config = dict(
    model='self-supervised audio encoder (BEST-RQ)',
    subsampling=4,
    residual_init='none',
    adamw_weight_decay_other_params=0.01,
)
Rows from expert 3 of block 3, named by matrix and row number. Rows with one number belong to one neuron. Each number is 128 + 24 x the weight over its row's rms, rounded and kept within 0 to 255. All counts start at 0. Numbers have three digits each. After the name is the row's rms in percent of the matrix's.
# up: expert up (model.blocks.3.mlp.up, 4x512x256), inputs 172-255
# down: expert down (model.blocks.3.mlp.down, 4x256x512, transposed), outputs 172-255
up.83 101:142156113130081111119129088144169138156077135110116157105126126128135133093149153120081126092112125100132124161134098148124143146088141127140124109156167125145126139147125155109125132113100149126129168128109152116143148090122131083104110142104135118113
up.84 104:125089124151108148156115146112149122135123138116131124115120100119136139151110103117076132124125125132137092169117118156120157175101115133153172116148120178119160117128145107105149128082126138091159134077079107146091179133121130105145130170096105129151
up.85 082:075138125117158129130121082130154135123101083079112154140111097157147168108163114085104144122147096123121096144172136139143126156089104122136112159141142132112114130145133121183115104145128107094109122121122109113106111130136097122105135126072159096156
up.86 104:160124097137089148125125160182131108085134088123100153121164123155136156127123100174175141094124123102121118106129116109068112138141106151132120141149125096107099136134124133101083119118109105068120139153133165117129176140122147140142162163124153114094
up.87 103:127148134152115163159137137134130128126147106104099150108119168132158147127128092155130138137136128150089147130134140163083115104151106130144123146090102081102127109142115143119126110105123157130157158172157114129115106131150124097180110078118142151148
up.88 096:128204144115116101090094124153138105155091146136148110162136152116126104150106117101122116092116155138132144133088127111180101135119114118130110139151165133147134129126152115097136119154151168131103117117119092099127098155117135117114106105155146163106
up.89 108:126169118159157141106131108133144161102138149131142096112129154142159117116119145130145169130148123125129091135126122142134153062151154153150137125132139083084130139088111179156154112159129152162156124115101110136125118145119116131132104105164178102153
up.90 105:101150117169134112127115092130155120151122122126137133142104096154110141093133098100141119091113162112130110118110077150128099135166118061120131075155151153156116125143129114146131130195129125114133111157149126122129085145092101181091091151163102120080
up.91 090:107102143128119109120114110126128132181155095123122149119106141114177153163092119102098125105129109122088112156128119101120114158125151101093122111104130133135147176106131186145129127170105149125136155204095166145122148152122118124137087144139183119115
up.92 084:112134149107109141109107143109105085079096084157105105160151128102097118082144133136170093145117209101130108134117128124135096123120157143137124148151184153124135116127132107144139145097112102042116068132138147115070100176131111130163132123179145173095
up.93 100:119102135074132133128093164129146116151110156124133112128159112104116135133117126141132123101155073197101108138139116115112111120126145130127104143125160126105112153090136144142096120109142078141099175119155126139132094152137126122124120120128111151150
up.94 100:120170128133168088125137122112133107187105152154142130110128146091121147129141141124094156172117111116159095146113125133139110125113161124088118131113146129099135147131153116123122107166118149145112122127164100115143084105164128135122161145136157147143
up.95 104:106135157145121103132096112095117142123113127115138132127124093145135124133131139142107134127113137121144146112125117135165123128078140171125171121180096128083131149134139158143142113176109168132150124129098110080139097080135165178124147145167137140151
up.96 099:151127154113120136135124135116141106142049136104117149122119162138104121128125117128084128132144130107085140138110140110130095150121132110102106096122107107157115164126149134107144119127117128135165148116115133140117106113135171124087086076167108109127
up.97 085:113154122126141057177101158120116138131123126125109130103122149139140117132134048097125150125143154111137127095139144115076135169079126113124148128130114145093126104132089117113118130094149102162163121109146123114152151133117141095090136128146104137129
up.98 111:155128122155132076141143105154150124124180169127136120100140121139088171173135115124138127144131139154139129104094131145141144156170148152160073116140141169140143136105119079169135147133114155162105129160161091111163151101090093123182130092118127139111
up.99 108:134136154129157139131146145110116115113121106114154074126128142144072098128097123131101106132083172121179150161135139153141066104133112157144115091168144165125109146134142130134092133108104155135129114158133105107111137116097114152119150135166153174135
up.100 092:107157142126149108086119116147120139168094150129130114093146110167136109110152149131085136088147136102126103155134111144150136097132107112141080124124172115122115118122071158097105100156133148112140123097112133140116136048127068133142125101143109124117
up.101 101:109138161164140102125149164141114082145163114148141111115139142144137128125087158112166122123120136111165169133154138097113100101126143096197124092123151167136148134130099126109147115121130110140129110126163115113159162116149136146178102146176075097112
up.102 101:117156112106169105134116142126134121097111145123157120082100138118138157094171187136072144115116152152137125097155130116111156110170128091122147161117149104125142113104103135136157131095142103123144100131140094168143066125108098179141088172107109108150
up.103 107:145108125165147111149106142135137116111131128150127164090123061116146080096143156122145122115105116159141125154156110092140106114183117127145144145130141108107103096173130138115141089064149150125108164083117139150145140140089134108080129143148132143151
up.104 084:082136142124077082118143168106165124143123137074151092111133138102132132146174127088154149123121129101138160160141119140142106179155109114155122081116099078139116156184162139134141129130137130097153093125150105140133098097130135146133092120091141144116
up.105 108:137109117121104109147120133127110128113147118120152124125158138142131156122104135117150124157173108150130119154171092135099106143145098145090096165120129140146115103115160132151133125152122128101119127149099081136138158131145104140114089143144122111186
up.106 099:148097144107129162125125126166110118132115119145114123127117076177097128118121156108136126136080121132096099184161185117118096144124094131179122130103166138126161119176121147164145142144099087106114120138121117107145127151097130137131165140090172123108
up.107 104:150112090077160124121149171117115135126070122131083111165168134135128117157091098131104148154128142116100097142166127134136141173129125130150158153158148146140145080153119134120121143126122099131153114125112109103173134116123148108115102132121146113131
up.108 091:117158123159136108106124167126150173095075127118074134135111118137135124132152105143091152094189129126139134083126110106088134185072117125141146135150108118141086140139145129148124152097141131099188144170108115086132120131115083070129133098113131177135
up.109 087:080148134116132144164115118112119150108116117136155133094127135111069104139109187126099122135130146117101133132099167122094114145136145138135104101153152156145121139142092127118101126151125093123132075112124109119134085150109134157120159129117102151120
up.110 109:132149125130094108147139138107124138134119137123133125165080097122149100124157138117081103149102114173119122127130116094152152132134110121106085094122162129144134120140155124147127149144116102094112113113115147113132125106142107139124127126138100095104
up.111 121:130169110132149177123131173112150144119162136138120125142126097103104121132120126122141120132117158121111136063114107181142132111107124127078106113156086139139109111140166118101067126139110171102130116084120133124151115102063172125127169136105097164106
up.112 107:161136124115148102181100147148097108189142106076186193096174122100145125123107105120119096123139141128116113127155119111146147131096143119147127107181131115166157131117132115130136137129111149095123128092106127104133140101133121108132117144129099112148
up.113 083:129121114129110156111133099133150127144139144155096113143109141135140133123097108103165116172119114152134143136138118140140116150155124082128117064130132218138107139142117119084129171112118143135158106124124117110159141137103166136121170154118115170148
up.114 104:114159155148124119154135067125080119141143119126075167102091080137135129116132160130134147099124105135151126165133131112091111136130115161111114118097141131123109118164119114085143176115164105138151136109128160131168167113167138138115092150161142126105
up.115 081:147130148067173137154141135083135194121152118138156136080157096129150111109142138136104102123121126109133133105133109141129136124121110148123081101129112164174140094143133095125164159134154127066116172108097168118139096107142145143149087124164133165150
up.116 096:160163165112154133167157155113151088150113146144098129135086113107106182193127108117145133116125178161116121096125192165093130138105167083115193104130166145098159181126150109176118140117133119102126110133105128161127085122144106114138122126112109164135
up.117 112:125097147146140198116132142099135152153139121132187161152149131222129083121096120092138134092160143107110130122145094072149145075121103127094138134085113106139093113148134118169183107147110119115120149144152150135132140182129143145147099123150142101103
up.118 090:113090126132098111185085132091126093117119116166117100119131139110151128138152096115152108118148196159119101153109115138155159128165133135119149154154176120132151092115144105098140167122110114129110134159106154143100125097137150129160117137120110176159
up.119 107:141146115116128130123119132110187171136125093167122098104083178134114101100115116124133080188158157104120114182130144136103112121159122110141153156097155134115106080154122140129125121130107125158122134178141082136133130181138158130092111134118111092117
up.120 112:085117101134132142111154142162135131133101095144151101163158058125145090178138157119138100096148178144107155121139106156152148154130138108100119132109110122151078173157147145100158125139064166127131157152119111096140136106098156226104157133146102134137
up.121 077:118150130102084128153128105137131132166127141111137126103152122083102110107165145097162146134123107134105109130110104127141153146126141137102154082124107117130130148079099108141146096107147127126143126138148125165134147125105151100143137120153168080151
up.122 101:116132126091142135144143139100096119129102175110105102150094132107145147130120126130128129153137128152111160134161139135150131162121121145101129145157132143157106129113150094147137130117106119117099101136135157116109105113167092179138088142140096104173
up.123 109:102125125140105121138125142100118162096153104155095113137141122104127159177167179167145126165142130109118131159105104174133137128137129105149127117133130104090152137110157138138125142167131138135107118122144172142108094129135163116091095073123097068078
up.124 082:160100126144137164115163141160094108187100091094100130078093124097148160137130117097149111159165124136141109149119173119137084160141145102127108112149102100173121129114155126143165114119118142157039113172123101144136130126148147096129117128140109156086
up.125 108:155098118127137144177107145134129128149145115072102109151118106136145162117139124139143171152133147133125102139089178152143116125139161133138101116142130088101137126131112131102136148074170117132122181157144156102119147154124124144145131119167095133119
up.126 068:159165175101158107085124063090086156114106092116132165157130142151127137122114128134156193095155116153140109133142113147152080125100159137128097104174143150152116128157165182115098106111132132118076101158142172130094101134124121168136077140160135106121
up.127 120:196085133129110150131137130121085169117135124151153143125115139098101130115149127109130097110162104081128114146179117092110084091072111143145169133139154178145138114141142098102112111117107136120111078129127138110114121187117128147149157179131144142098
up.128 104:139083099154084111108127096128134107107129133142120105183146124109132109132075117085103129113120131106148144108090071160108108168135095165107179176139153119116155134144181156157102128121113107159166101123138126112118154109120121117137124109134117128115
up.129 106:090152080159155122113136160090143132092123130128147121127112131114130159110125155157115158120143089127138088150123136136189126124115127102151127142082160125181117113159149115116141107120112091137097142138112114112155145116115149148119111162153152076119
up.130 112:145121135143139116108170100137151165113164100152113129133151181110129121137126129113125134150137137133149113108111136091142096128122147124075109125085074164118192147115127100125133142112095142158078073134140171139084098112146145112132134155177117126137
up.131 095:187134122168113100109117128111116108087129125143100107164127145153120115108096155113127118114089132074128153105164076128121140102156122128113130113125168147134131140080186111133114138120137104109184127123168111116122158172147108164108120144092169129110
up.132 073:103082107122126120109128151104155137101114165070117167145104155128094145144153082137152108114157125161105152154118131147092153133113094172092127107124138120127167117143104118070166117146093154144088130089137139126138170109186112105130121141125106154161
up.133 086:155124114129110099123120113081118160098131088120137130123066130197141118125137116149103162137148091163156107132153161153180147125148082133142146102136108129112114150101160127091136121135126131101091108127150120114139156132121130108159135106125134158089
up.134 116:113151139150130094109130102112101140154109110135162138093163123110101101087108098128146105170153111133128115111106124081124110194152143126120157163125126093115100150149115167126086102154133159116156142128111149133157140152185155147109118130125111146109
up.135 100:141162148099120132144113105082134136140133094158095172097161132141133131147100121100130166114131127173143106148125128144142135111120112114108125121086098148113140087099139143127149117140130110100119161152164122145131111088097121108146124147088146099100
up.136 093:122134168156150135088136138126097119154132170124120143091093136120158108138109146111151133110125105129134169130161144166136150153124152129127183120162140157144170179140135138153149122139173123122104115137117124098140129099165148128150104095107162119107
up.137 089:126089074133124109099155154126114099137141159125144091136096114101107159125155125131133138122177113146117096135190075141143101100150119128125148112116131144131145122111157142172177127082078121153179107141118075117139128145148131119144142088148128158115
up.138 093:136121149124071133148113120120172141077102048126147138165112087156129098104129116117108109108111130101100160136156159138128135141142109185125168112127142102107123106126128146145134140141149191112127187086094150129136156140107140120115115137160134127125
up.139 097:097162125131130146157155055132155129124104090128124141117106135153121109121100148095132135095151114168117133157139105152166132114128168169146158081104105116097115131110129119195183166153117105169123101088139174149148156159115122110140139082129115125147
up.140 115:106122140125085114137099126098136164090078147104106120109103115133125132165156115116143139084123138094115155154148117180088151111121155130143142131118139128079123155139135090111123101148125120117114169114126142112117131153112105127104155114152132145162
up.141 099:135149082143120104103135111126136131119137168165132125129129189122159150074144100138156165136142112113145132122170111186077108130145116127149143108140147119127138131153133132137137088093140125153143097113157101132090131116118145112148112132125149142167
up.142 101:139108170125184112118157157143141125098163140131112105185114123126117153120109197107112138148123098098108147160137081110100073130137158101154120101154115159124114176108143143150166074087123101155100086128120108155147141127134131112134126110098123090148
up.143 101:134154121139144132116122103144148106152112152096160123145149158128096126139159139156119065148113119078159110067150089120132165124170121118144108075103135140171146122106127154153155123133111131110111159145110139144117097123121166129133153110157103084132
up.144 113:101083114116089119135075193136126117096087133123132147135117115161104123106157148155115159128139148126133163105125107167106082061126108140145123156112141146119161131118131172142131141110121091143149161152144187095107143147129164100160112093130132159121
up.145 110:165162149128153127153135100145152130112127145125117114151145127136147111099139146078104181079211150131112170132078138118140163092104136166125138105114137119130148120133131157069167143117070153119130109154124132087160116104097111124094126117149145129159
up.146 097:124140137154126143137078116089175146108091146104105113127131151116136148146136200140135110156148121189121084152086123121159148117117148130152123158134144123163158133173099109163115134159143120095127127144106159125160087122128135090176133132134118155130
up.147 117:147086132143122148161133086129117099152159146117126153131114193109124139115144164120159157126141107098135154134119103122137139122129130077114150149138135115163081122107134106107103145103107115143101101109161103120135177121093165111126126132136098100114
up.148 102:068145108120167110124120088151143122137116170152087100165136125129184110120122146108147156134118144116126139109161113106117134121133130162132096122095115153135111154140097117132065113132142116114115104129093132132078110142122125133155129097104103084119
up.149 096:092134192166114113183118163105096146139113130144135137093179113133155124119101105131109101121123091174127154117150093132130121127098142123105134133136136088097150095123125112136161131116154111137156132120173146125085139101095161104091138155073144119150
up.150 100:123107142105138081202105127107145125138133105096140166128114123140147135160151152117116095107137116147129141148179097121139146098108091103135094153152159070151147128097160124104141129121151158155123120126127122128119081108119100102135121170131150120133
up.151 110:078089144097141136170119076098176136129113133108183146100125147109110106145123141130082117084146090108170159162108095113098099076140148157144095117140150109182106169046142126147073144125138114175110090111135142157117102099134110119145132156138126123121
up.152 115:124110092111082126117146150125146082119136141124137176170175106131097129117144170125118130078127128153116120141089106145114096130162142108133125111082126125141150127130172093113148108130148125077113170114115099124111121158117093132119091129082165163132
up.153 097:151113115148126121147166086115135081099127150171146103113117134097140107128087087138121135105127109129134112125149107144113110143180172129139101130135126163173122144099119134146122160080146154130133115136112145161161131190149107097135153118089140097133
up.154 108:157089120086101092157133115099128117094138129125140122153163117140138131128110163136145087128157093152146140144120111126120100121156099169130098116148097159179101125136126081128131146112105111136133105108105078101110125117112126082116096098133151149159
up.155 086:130110131136099130110135145126121130090125116115119129154141154142146115103117167157131144121165135073116152143154126135148083140089119113138135112129151113107114120082140114094114119122145088162135193099173108119130146094155122153138111123141116126084
up.156 093:119129147147153155123131096110143143120160103105117101122134152143128110103118114093123155159147134143158117102116126128120142109133135129075177104104127098104138110131159089105098099143116107127117172097151088138136126116151076158174101156141091106135
up.157 104:121113129110093161154127193131136113148150131133165146144143115154108127131108148130138179122158124124123124093131146109139130097168159129112196120123168124125115154090113134128134148095107164089138103107127119137106133126141097130097123087125111156098
up.158 100:129110142126128105110147068129131122124106151174136122117120110144134109166086143130152129156137123174146127137123105104144158105132138135153145107124116115109143105124119163137085136105118162171144151120148148120129139121115101114146127127108106150120
up.159 109:136107125179124175139151134118122149084095158117147115096117080175140125151106109117079141129115102125144122110155117130120160154149104129151158142154106172106129096119114092142115121121114130140169138095148113145169149160122169135113153151104110154088
down.83 109:106133127159162136129135179174105083149156130129145120070132132146136152134158128112127123127107124119123121138121134111172157175149127128133107124111148184109136179121178169114118100099120110116134154143105093094092163119132132141157112129161110144141
down.84 111:092117090135126095149164092131164144106155134187123117118130148140107109140065105136149127137181158102118119112170151137151155128129118097125117124106127103090141137108143120117087154119149108098097105118156125087123121097153182085106122140047102105082
down.85 080:125137176168113134147205104097117132136173128149147103111103093151127117121141106141137141086124094118147172131152145160134122156118091108134115100076118151133146072119112085093118132132141124109156115115131112137097127112095117085129167111122163092103
down.86 104:127130137104132105170147122120126101167152096134073144143142130157087118118119143070131163124159113151151138132093110121086138127140187156084114138160086138103122132128117145126145125083140115114127129170184100095121106150113153144098131118128126144127
down.87 100:123116136091177124141098133152119111131109134138118140116122124153084154092157115150107134148096089117129165152146114104144160090152179177130147160126141133103176094135143134114127151140120138113129136135133163132183127094135129132145134135136158142128
down.88 097:153110117117166112103102155155139106095123098118115120125108123122161154129113127136094110142108116109080138119116102129129158110129121107104151158104128127092123143165133148118156083081151146153113114143139130105099194135178121158146111131113116115204
down.89 109:144137093122131128142128165141140118061161095110183087143104119121117131198147115132145141137143121118120144151089110172154121135113144129137132150177168121156116079157135153126135130110135122090124119138102108101147136159137127177133116110126084102154
down.90 097:129156114118158110134130175116105135130145125137145085119120127085126076119149089134114090147099116088110139093133128149120127106130088161149101112122124130114110091133109156116151097157112148123152136096160101121144147115125156123134109159139085126149
down.91 096:154111127159097136138159143096133166117126129088085174188130105168140110076138140119097145113154155110138096157107145134165121121132134137128165143086152121139087164119166128167132113134110158164121135130138145130147118098135123152124144140140094136105
down.92 078:153122140088129190144155105109108158156109123105189150157153105153140087116141146074134087157124129118170121137157135135150145100133108069117148086129166087125101137139124117093094146128118130110094108098087159117132126112151135142145132158146162112142
down.93 100:126098138125111204118139115149143120122110083107125145106130134096148113193146154119154133107124106130141154145146174159134116127114143150118148095097106131131112190122111157119091158096094148103121134104116151117123150124160136144143083120082153147134
down.94 099:142132112108151154136137090122104185062162159142113103127112123091098120149136110124140132137158081113143128144174116120085107133139110128125172141108119153147128127089129134130157126139152108132120129126155132158149128157097091140143109157076119130145
down.95 104:106143119176082145144145123124151120129111158118125144136162172116133144149109118090169124119133123159123125119136117121088109161171159119153156141104133070078092101110105096118141129133148139126097081106112102111111072118113118145141072134141142159091
down.96 104:132154108129120104148110097091110118112139155112121070109120139108134111126126139165124075105074088139150178138149140124163119144126120153118111111122140146156126146152108130181135152125132117131107139164111140124068131153156122091133117156155149186156
down.97 095:146138131173061128098179170087089134121127146077159089099132139135141160160119165156108103100098114130134124102123128073107095128089170174178120131111132127111128123151136123141119103164112095086147132113136111116121131081133136158117156135116115140141
down.98 099:142175118146112152127126146111104188129088158138143148131135117138163109121097112126096114126116121114152092157073148130110141114117118132112158151115128110114190167095127167151101150132122130159115071131121132154094113149136149173142097113146106133122
down.99 102:154133105115169182083131099190148126162101130100084130143095121128144132160136143163095158123131143124102116125135181130081146152110145120108149140136136091149144102159096123140106109152127069135151160131136105156144106145091152094168100139126154137125
down.100 091:076105118125115158113111152100117138105135157091149162099128144126124148122107136079111117120128130101160134123140079125160158125163121200119097110136155117134157136117141113115135142127181113108082131154127105143139142149119163162169130138123123143125
down.101 101:150115118142123147093092124124121158086123098077142144117131097106126125074137127101132136094119130121150127095087116143053149106154145112149135103104125122110156139138143118130127137137147159070071143123144113117143149112163125086109124147063139110113
down.102 100:154131139128163090148135141102103124115171134156124119131122091105091141136127111131142136075120153124152104174125116081073083121101136129129137131091163119118065176134132101098105117132183131150137148147107113148127109168108103151166164073086110139133
down.103 106:131116127118151134171155153102109105132132139143136117142108117170113099138162144122128138100126155148113125113113157106182147130148147082158140141116116135127128140115110085136127140083125119129150096109101113095107157076124076150109153128180152111111
down.104 085:164192108085117125191153116149075096101145109158129136137138141138119118124154181129090115128166156105096110112145133129129150127126163122117121132111165095105062131158110140142164121086143158109098144087107150123100129133130145106133111147122140166152
down.105 103:125083130129183144125161151141120128144130095090140121138106127101105117141111136108120159146155154099113088161112099166132129128090090177135156140118115088169118129127133137137126111144105112103114133146141110104118162146144129109095134109101149141127
down.106 096:115146154163125142123107124103144138091160125112140123198107129132115104129136125103147151141171146145145114143094103118124163117105118152116109133089108112149113154086179143154149099126168107116117143131129127121135094107142157144137083121124121106125
down.107 103:097112131177108116134175144105157091147107145134141130113115145129131128165132097116124142127126090128145138160150163135146111107127161129120164153148145107118117124121129126150112133096125168087195135107131149140121160172143128108159118126096147164117
down.108 092:121138118104134156122095074153124133130137172155186113129167152104159119155092118140133108127109122129147144098161120107113118072122142128105164157145099090117150131124091108145075112113114088117115148109107135137183148144169113111111105112153133137108
down.109 091:132100106137152126124099124134090134130106114101075097142110118170146167099143121099102141148114105125112135127103160106118124148120166092176142112127065132084158146114167184137093150122128148113156136117124172149111134169106187123145092098129080148111
down.110 103:114090122108131145139142152142170150136141109092124123133114085128119108123097151136127149137147148104106141144120157172087127139173105158159136146130116130115068173140144109115069069133131106124154166134124142133150130116139168158123135094161124154090
down.111 108:107182156091128095140153106158127126128105089089166158156125144132146143092131115136119165127157102149149119157083143129164140140110127079156146102119119129076114136103146122122113124099133103141135132157120163086139138135142120095158125168147094118130
down.112 104:138095116131141142124138108175079088164127140129108146120159135108109131124124087158114115158123131149166143138131120143162149126137113153115149098132121167113162120146091113160102163154129129136111149124146108166112142108144123113100120103075155128131
down.113 093:091137130086148130091123127146144134119166127114141125126144122135157185183096120134156168121139139131088138103143169101118147112126122109120178164122139120124133125108090166120108126146113113137101091154168113128159117122090142139130100116098158146103
down.114 099:152093166149133147176095171130126124145081127134128121152092097081165129174128121090121115107108122110141118117116167094115127078137133125139127126093125168179153099137119138129119143145116080072130110136113130163101132112116150115136174084115177153153
down.115 082:117114107068115087111135097132109137150116158150143160127102103142155140112143103138098150127120124078131114114164099097122169114119160134116125136102151132143120137145133137094162122156104164149148152144109113116134128169158142112132143103124141125173
down.116 095:150139062128129099118139102145112096160138151149121107100158156127143126127138150085126110135139118121145104137158114102125144134143091136124154109110126091141161130130095144143095152156120118120103127126116134161142089155169145116147147078139111105181
down.117 110:148152108137131144118131096119124107121168146122112111126127107118111108136114124133110112133132124162141131131163132133134150118101125121104090138150143103117092141111103115096126117147121117141141140171119118126177101163118052172096145150139123105094
down.118 093:129126116133143126065156120140126174110145140098153119139158116170146149144153150136123109102143112107105132118134084130159097122134099093109122120156148133123135170080118120115186145125138168102123124098150145099121139158128139139112128127129114095144
down.119 105:155143096122094106092141113115131119122123123113119150112123131127090134113159116109150121166121122144113131126108134107114153117117121121127058135154160124118143117137087140181122124128140125106075153176117081118171115132141099072134116124139117104105
down.120 110:092161126147138134136138143129112106162168106148129140138112153158121118140097130100120130145126182115132111111098138124149115133122133090144125126184117123094058176130156099162135112121189115143120094123170117093151120127176100156146081127140096105136
down.121 075:119154091088100073102164118124103101113126170138122106115137130118124133142120148121115164117091152172141158132116111121165163125127104130123088159157143138161112127114150139134133170084109163142115162108146138125138139159095138121102167068099109147135
down.122 095:107148170145146156100107127168115134181119123151146156106126157087125122158127112158139129129144109154114163127152141125087083129174140096112131143115131115131123173162132159160121125063120113103153104128127098115131091167162099140119118113141116163143
down.123 104:111124123134153165121139139129122116118110146134186120112101124147147099118137142111190103101111120126130185092138116130132130195180144163134173108152127108134109105108159109119109132152163167110118120168131117128102112146106155139133133119126146120140
down.124 087:160132163127137117116159128124167146127142124135104148148076157198102104132148161116169106123168145111115114125134112117111109064137127146113181120089123149122126151127122130110141142154133154178113144143149139127144138136129130138102162179091093095141
down.125 103:138176137141132113115135142148105102145141102157136148098166080184134115128149137106117119120131099048102164148127096150122129118127115161148147106152089128131193110095113154138127112155107097119123100185096157132153113124126090117147147186169127116133
down.126 070:175104147066098098109139102124144180110161155096088134147200086167103113117180151147106103155165137135129098119127088126089090133152182085129129129122122115104152144149108128119127164139112114078113109108124146102104142103128103127113121142118144163163
down.127 112:158138105178138132124130144143098098147147130112105131126152149100116130124123121113138136148109125142185133168092124127105100160148133128160096104140137143146127114115148123089119100132132104130149144138156118140136098139132134119121151069104137088127
down.128 101:119156110132102148109103139140111105106095143113159068118148135081088177102121158143127137098130127144150124137160085169089101135114162163112131150135115132124126168146139123089103160135180102127118134127112128127125121134148121134168128115154123110137
down.129 095:117087135136090146128148155121136160078149129099148147109139109111132111120130114110151100143098115133136158122157103131160118136158147167113119100151117114145101141132104134120145080156114128121115146120105078171111084117137093114142179113134117129142
down.130 107:161123154113120150134106121152108184140123147093120132136134120147123143082148148127084163122125140112081145119121145161121119131155114108123088137181065099125132125168160098104174170146145118155113128150124124100086148161107136113098173118114116113136
down.131 096:124129154129104175143120097117110120102112175135118115148157152118167121098156107120108133092146158121066173101098113173165163140106151128131112093115119105109107110133141163104130115136159113148125113093105128149128160140109085143177101129093156149140
down.132 079:081104143135144112139126092120094126180148141153150121103139140114094128122113128118141125101162127103113127111107066108159109144129123117127065115142118169101091127093149115112099106136136112159149101143147129134145144148132085164136118105150132104118
down.133 094:170126135113168111112094119117127170091133139124142133150101111157130128115104136148116104146149113137152124126142143125141120104085119136128128176107139161079119126140113135105145096151143119158143128101105178131132155116201170107080115145095140154114
down.134 111:171147117162134078153138134134098156130101144141130147147128133107088104135135154101105126129123117166129111145114113115107132089140134096116141129116111123134130167144118113140165130161114126138108143088174139128157181124072086159129125112103120122155
down.135 100:132126109137144094101115148119133146081121122133134130117130136133100096128148104093151094125116154094155124070102120091096104116111132104130116125125078123178125105133151107130146114159124094142133088113145118128115126134067081095136159151104139154174
down.136 097:121140086110113107140121123127122133149136107125122172147122097119145116147164132121098130143071127083139095090182103148107135143137107119107133149135106090126146148092104128101163113137086141157145142089144133149096145152148119153142128109128121148145
down.137 093:162113118138138118124176100130114111092119136125156137093155108138139162105139136150084135146078116109149127070085152155061126118094131146088152127156092118112118121131132156122144150138147141122126120116121160130096140105111128128125112095140153161132
down.138 097:105136154141111133133110150138097114107171182106147147117137106116137137112107142129095114149111122133172126150129085137124093130130110115122123133148154132075097119157152154116133088113145143111176100085094172132132162130140106164155117091159133102145
down.139 102:133118184106126138142133181135139114103144150114161133157135088107103165131124104120146127116116174124148127116126150123116132146103115117105096141114155112121122135145145106122129134122139167066117094103111136092081146126125102132136104125115143110122
down.140 108:136120078106136119143136089187145137113147123061140138093115115134118089083094125144156133145105077096127143136093131128073109121098108153179124108149130141148149104124169139105152087116135146106139152107144165128148170120162094154128095111143114125146
down.141 102:133132160101100142128142128148103113162117133116139119136134071114151116131124087128152091135146128152135090138166129145145135172083142144169119120124148146111124100126130178069130087141108105098135116143126104148145149144122162129126092120098108093155
down.142 098:108099142153111149129148123109113134126117106179147123100142119127110139142114147161113145143156151110110147116112072185127141143145121129130111163102130146181116109142128094119108100147138062139180118118087146132130113115101144118141086128129098165108
down.143 096:157143108150139115124161120071089098148153133147118129092098144162117151110115102124111131133177145123138145127109126145162160087145109110161129145114140103114100179145097097113116158148132166101104130129150111107119151126133109116154127165130114084114
down.144 114:138125134148139146110137176117129163140170161119135124098125128145115204126137134145135115115120090131100144131139148134133151150140155105156150128129107168118125139123101147105088066146175085107192155074113103174114104140109112141148104123165086131146
down.145 110:098148121149115139074080122120085125103137127153173108098085087132117130140101115141178106139125164122140106147151129084120129154168148165118143211142144158136141095086099095125136130132120086137134142125140142114119170101172118152105162150085144130152
down.146 095:116105113117142116110128180155124138155133113101101147109110120123151130129129133139127132164170109076165156139125113147127115144201150092074119093107135129149145146117130109132126145112095071155142159158105149119137156168174158162095132118152147073143
down.147 115:117167163120103134103145119106115155120105137103136129117105146141163131116096132112144127123128164114152107131129160148134127130123145115116153153143161158152110184093130138103152119100098107103114120092119103140173134098079117060173123144148152112107
down.148 105:157156164162175136123137136145093127126102105115154167107090121165140141114107154159123120142111120123066127146113108106087078159125144105130159072133101156103139146186122152125126136106094102107121113144102114160147071103128117141117092141145087143170
down.149 095:146126092109119178132115096126147161144185147128151093119124135154103112122143141141098131154155152145170094100116140152140042086132157115170129125144133146157095149139130054120114128155131139120114087144129089098080133158153112116180138133140156123092
down.150 107:127088140128126190115120110152125171133168125128129089107100172156114107171077067130129092140103117134112163104129146140123110133190124118096111130104156136098108147116152125145147129099119121125132134125152114142113159139145140108113091150145149096112
down.151 107:151144195138156132120139120101082110136145125124126139140129131176131141121137116112148110101148117140110114104115127118127148096136143119120115110140105114152159131145155122122134161106133137142084121154150108107099113154142149144146157153134125143102
down.152 108:144116130131096135147137129106129128073084133122141143131109151123130111110095101141114163115179151098103131131123090104119096131104168169090094154129094131104119117127076130109149117116162145154106104122117145151132117173101097188113095126155104116114
down.153 098:146136130129145086128089175142121103138106132092112117096135118127146097096148106120117174158112073096118141178034127115131147116132146155077114119085124099107123089152137153126089102108144111125078104164130091172101137132129178116129130136129154127164
down.154 107:189158136151150123156115136124152111143093093139142137126112162139098105116104061126134170151146144121095169105138083147115142098110153158141137158112089147123149100142130138163100135128169132090123121152120140133121121175168116137168114155154125115142
down.155 092:145113128127190123108140115114144151138164107147123137134129145088127163080108154100112142122113129148140113103122172105085133130086115162120155114113112113100148134112135112058112135155120118120161113131098147143064135170141151103162131182147153142159
down.156 094:085185097114151081145138136128088137129121158096137134113134158112106123104138177119141202122112116098166141096152101120090143116160137115065092162162129118115083162149147146120134161130180125142139147130114102133144106124162112120145132118114140132135
down.157 100:146113117138099084093163136156107137110141109142087198068149103174155146100180131132114135126139111119143094156122145196152142150126126132072117094077126147097077172128129143128107167153116127160098137134171169125108122135153126090197125153129126128155
down.158 105:137165143151104136094067152135113122142132133117101100131114129112145122142149153145127117129146127131155155163139146160131137129095110109100148112106119120121145154127152099131139119114106082122111112152132173132147153068090149134148173159138145120122
down.159 114:145139134117090116128166135135127127135133147119160121124165110167143151108136123125172103118169124174165157105152167163130134076096086101158167136112124100088121121122105122110149132099106114125109153146149140116139133107147136144075135089171164152153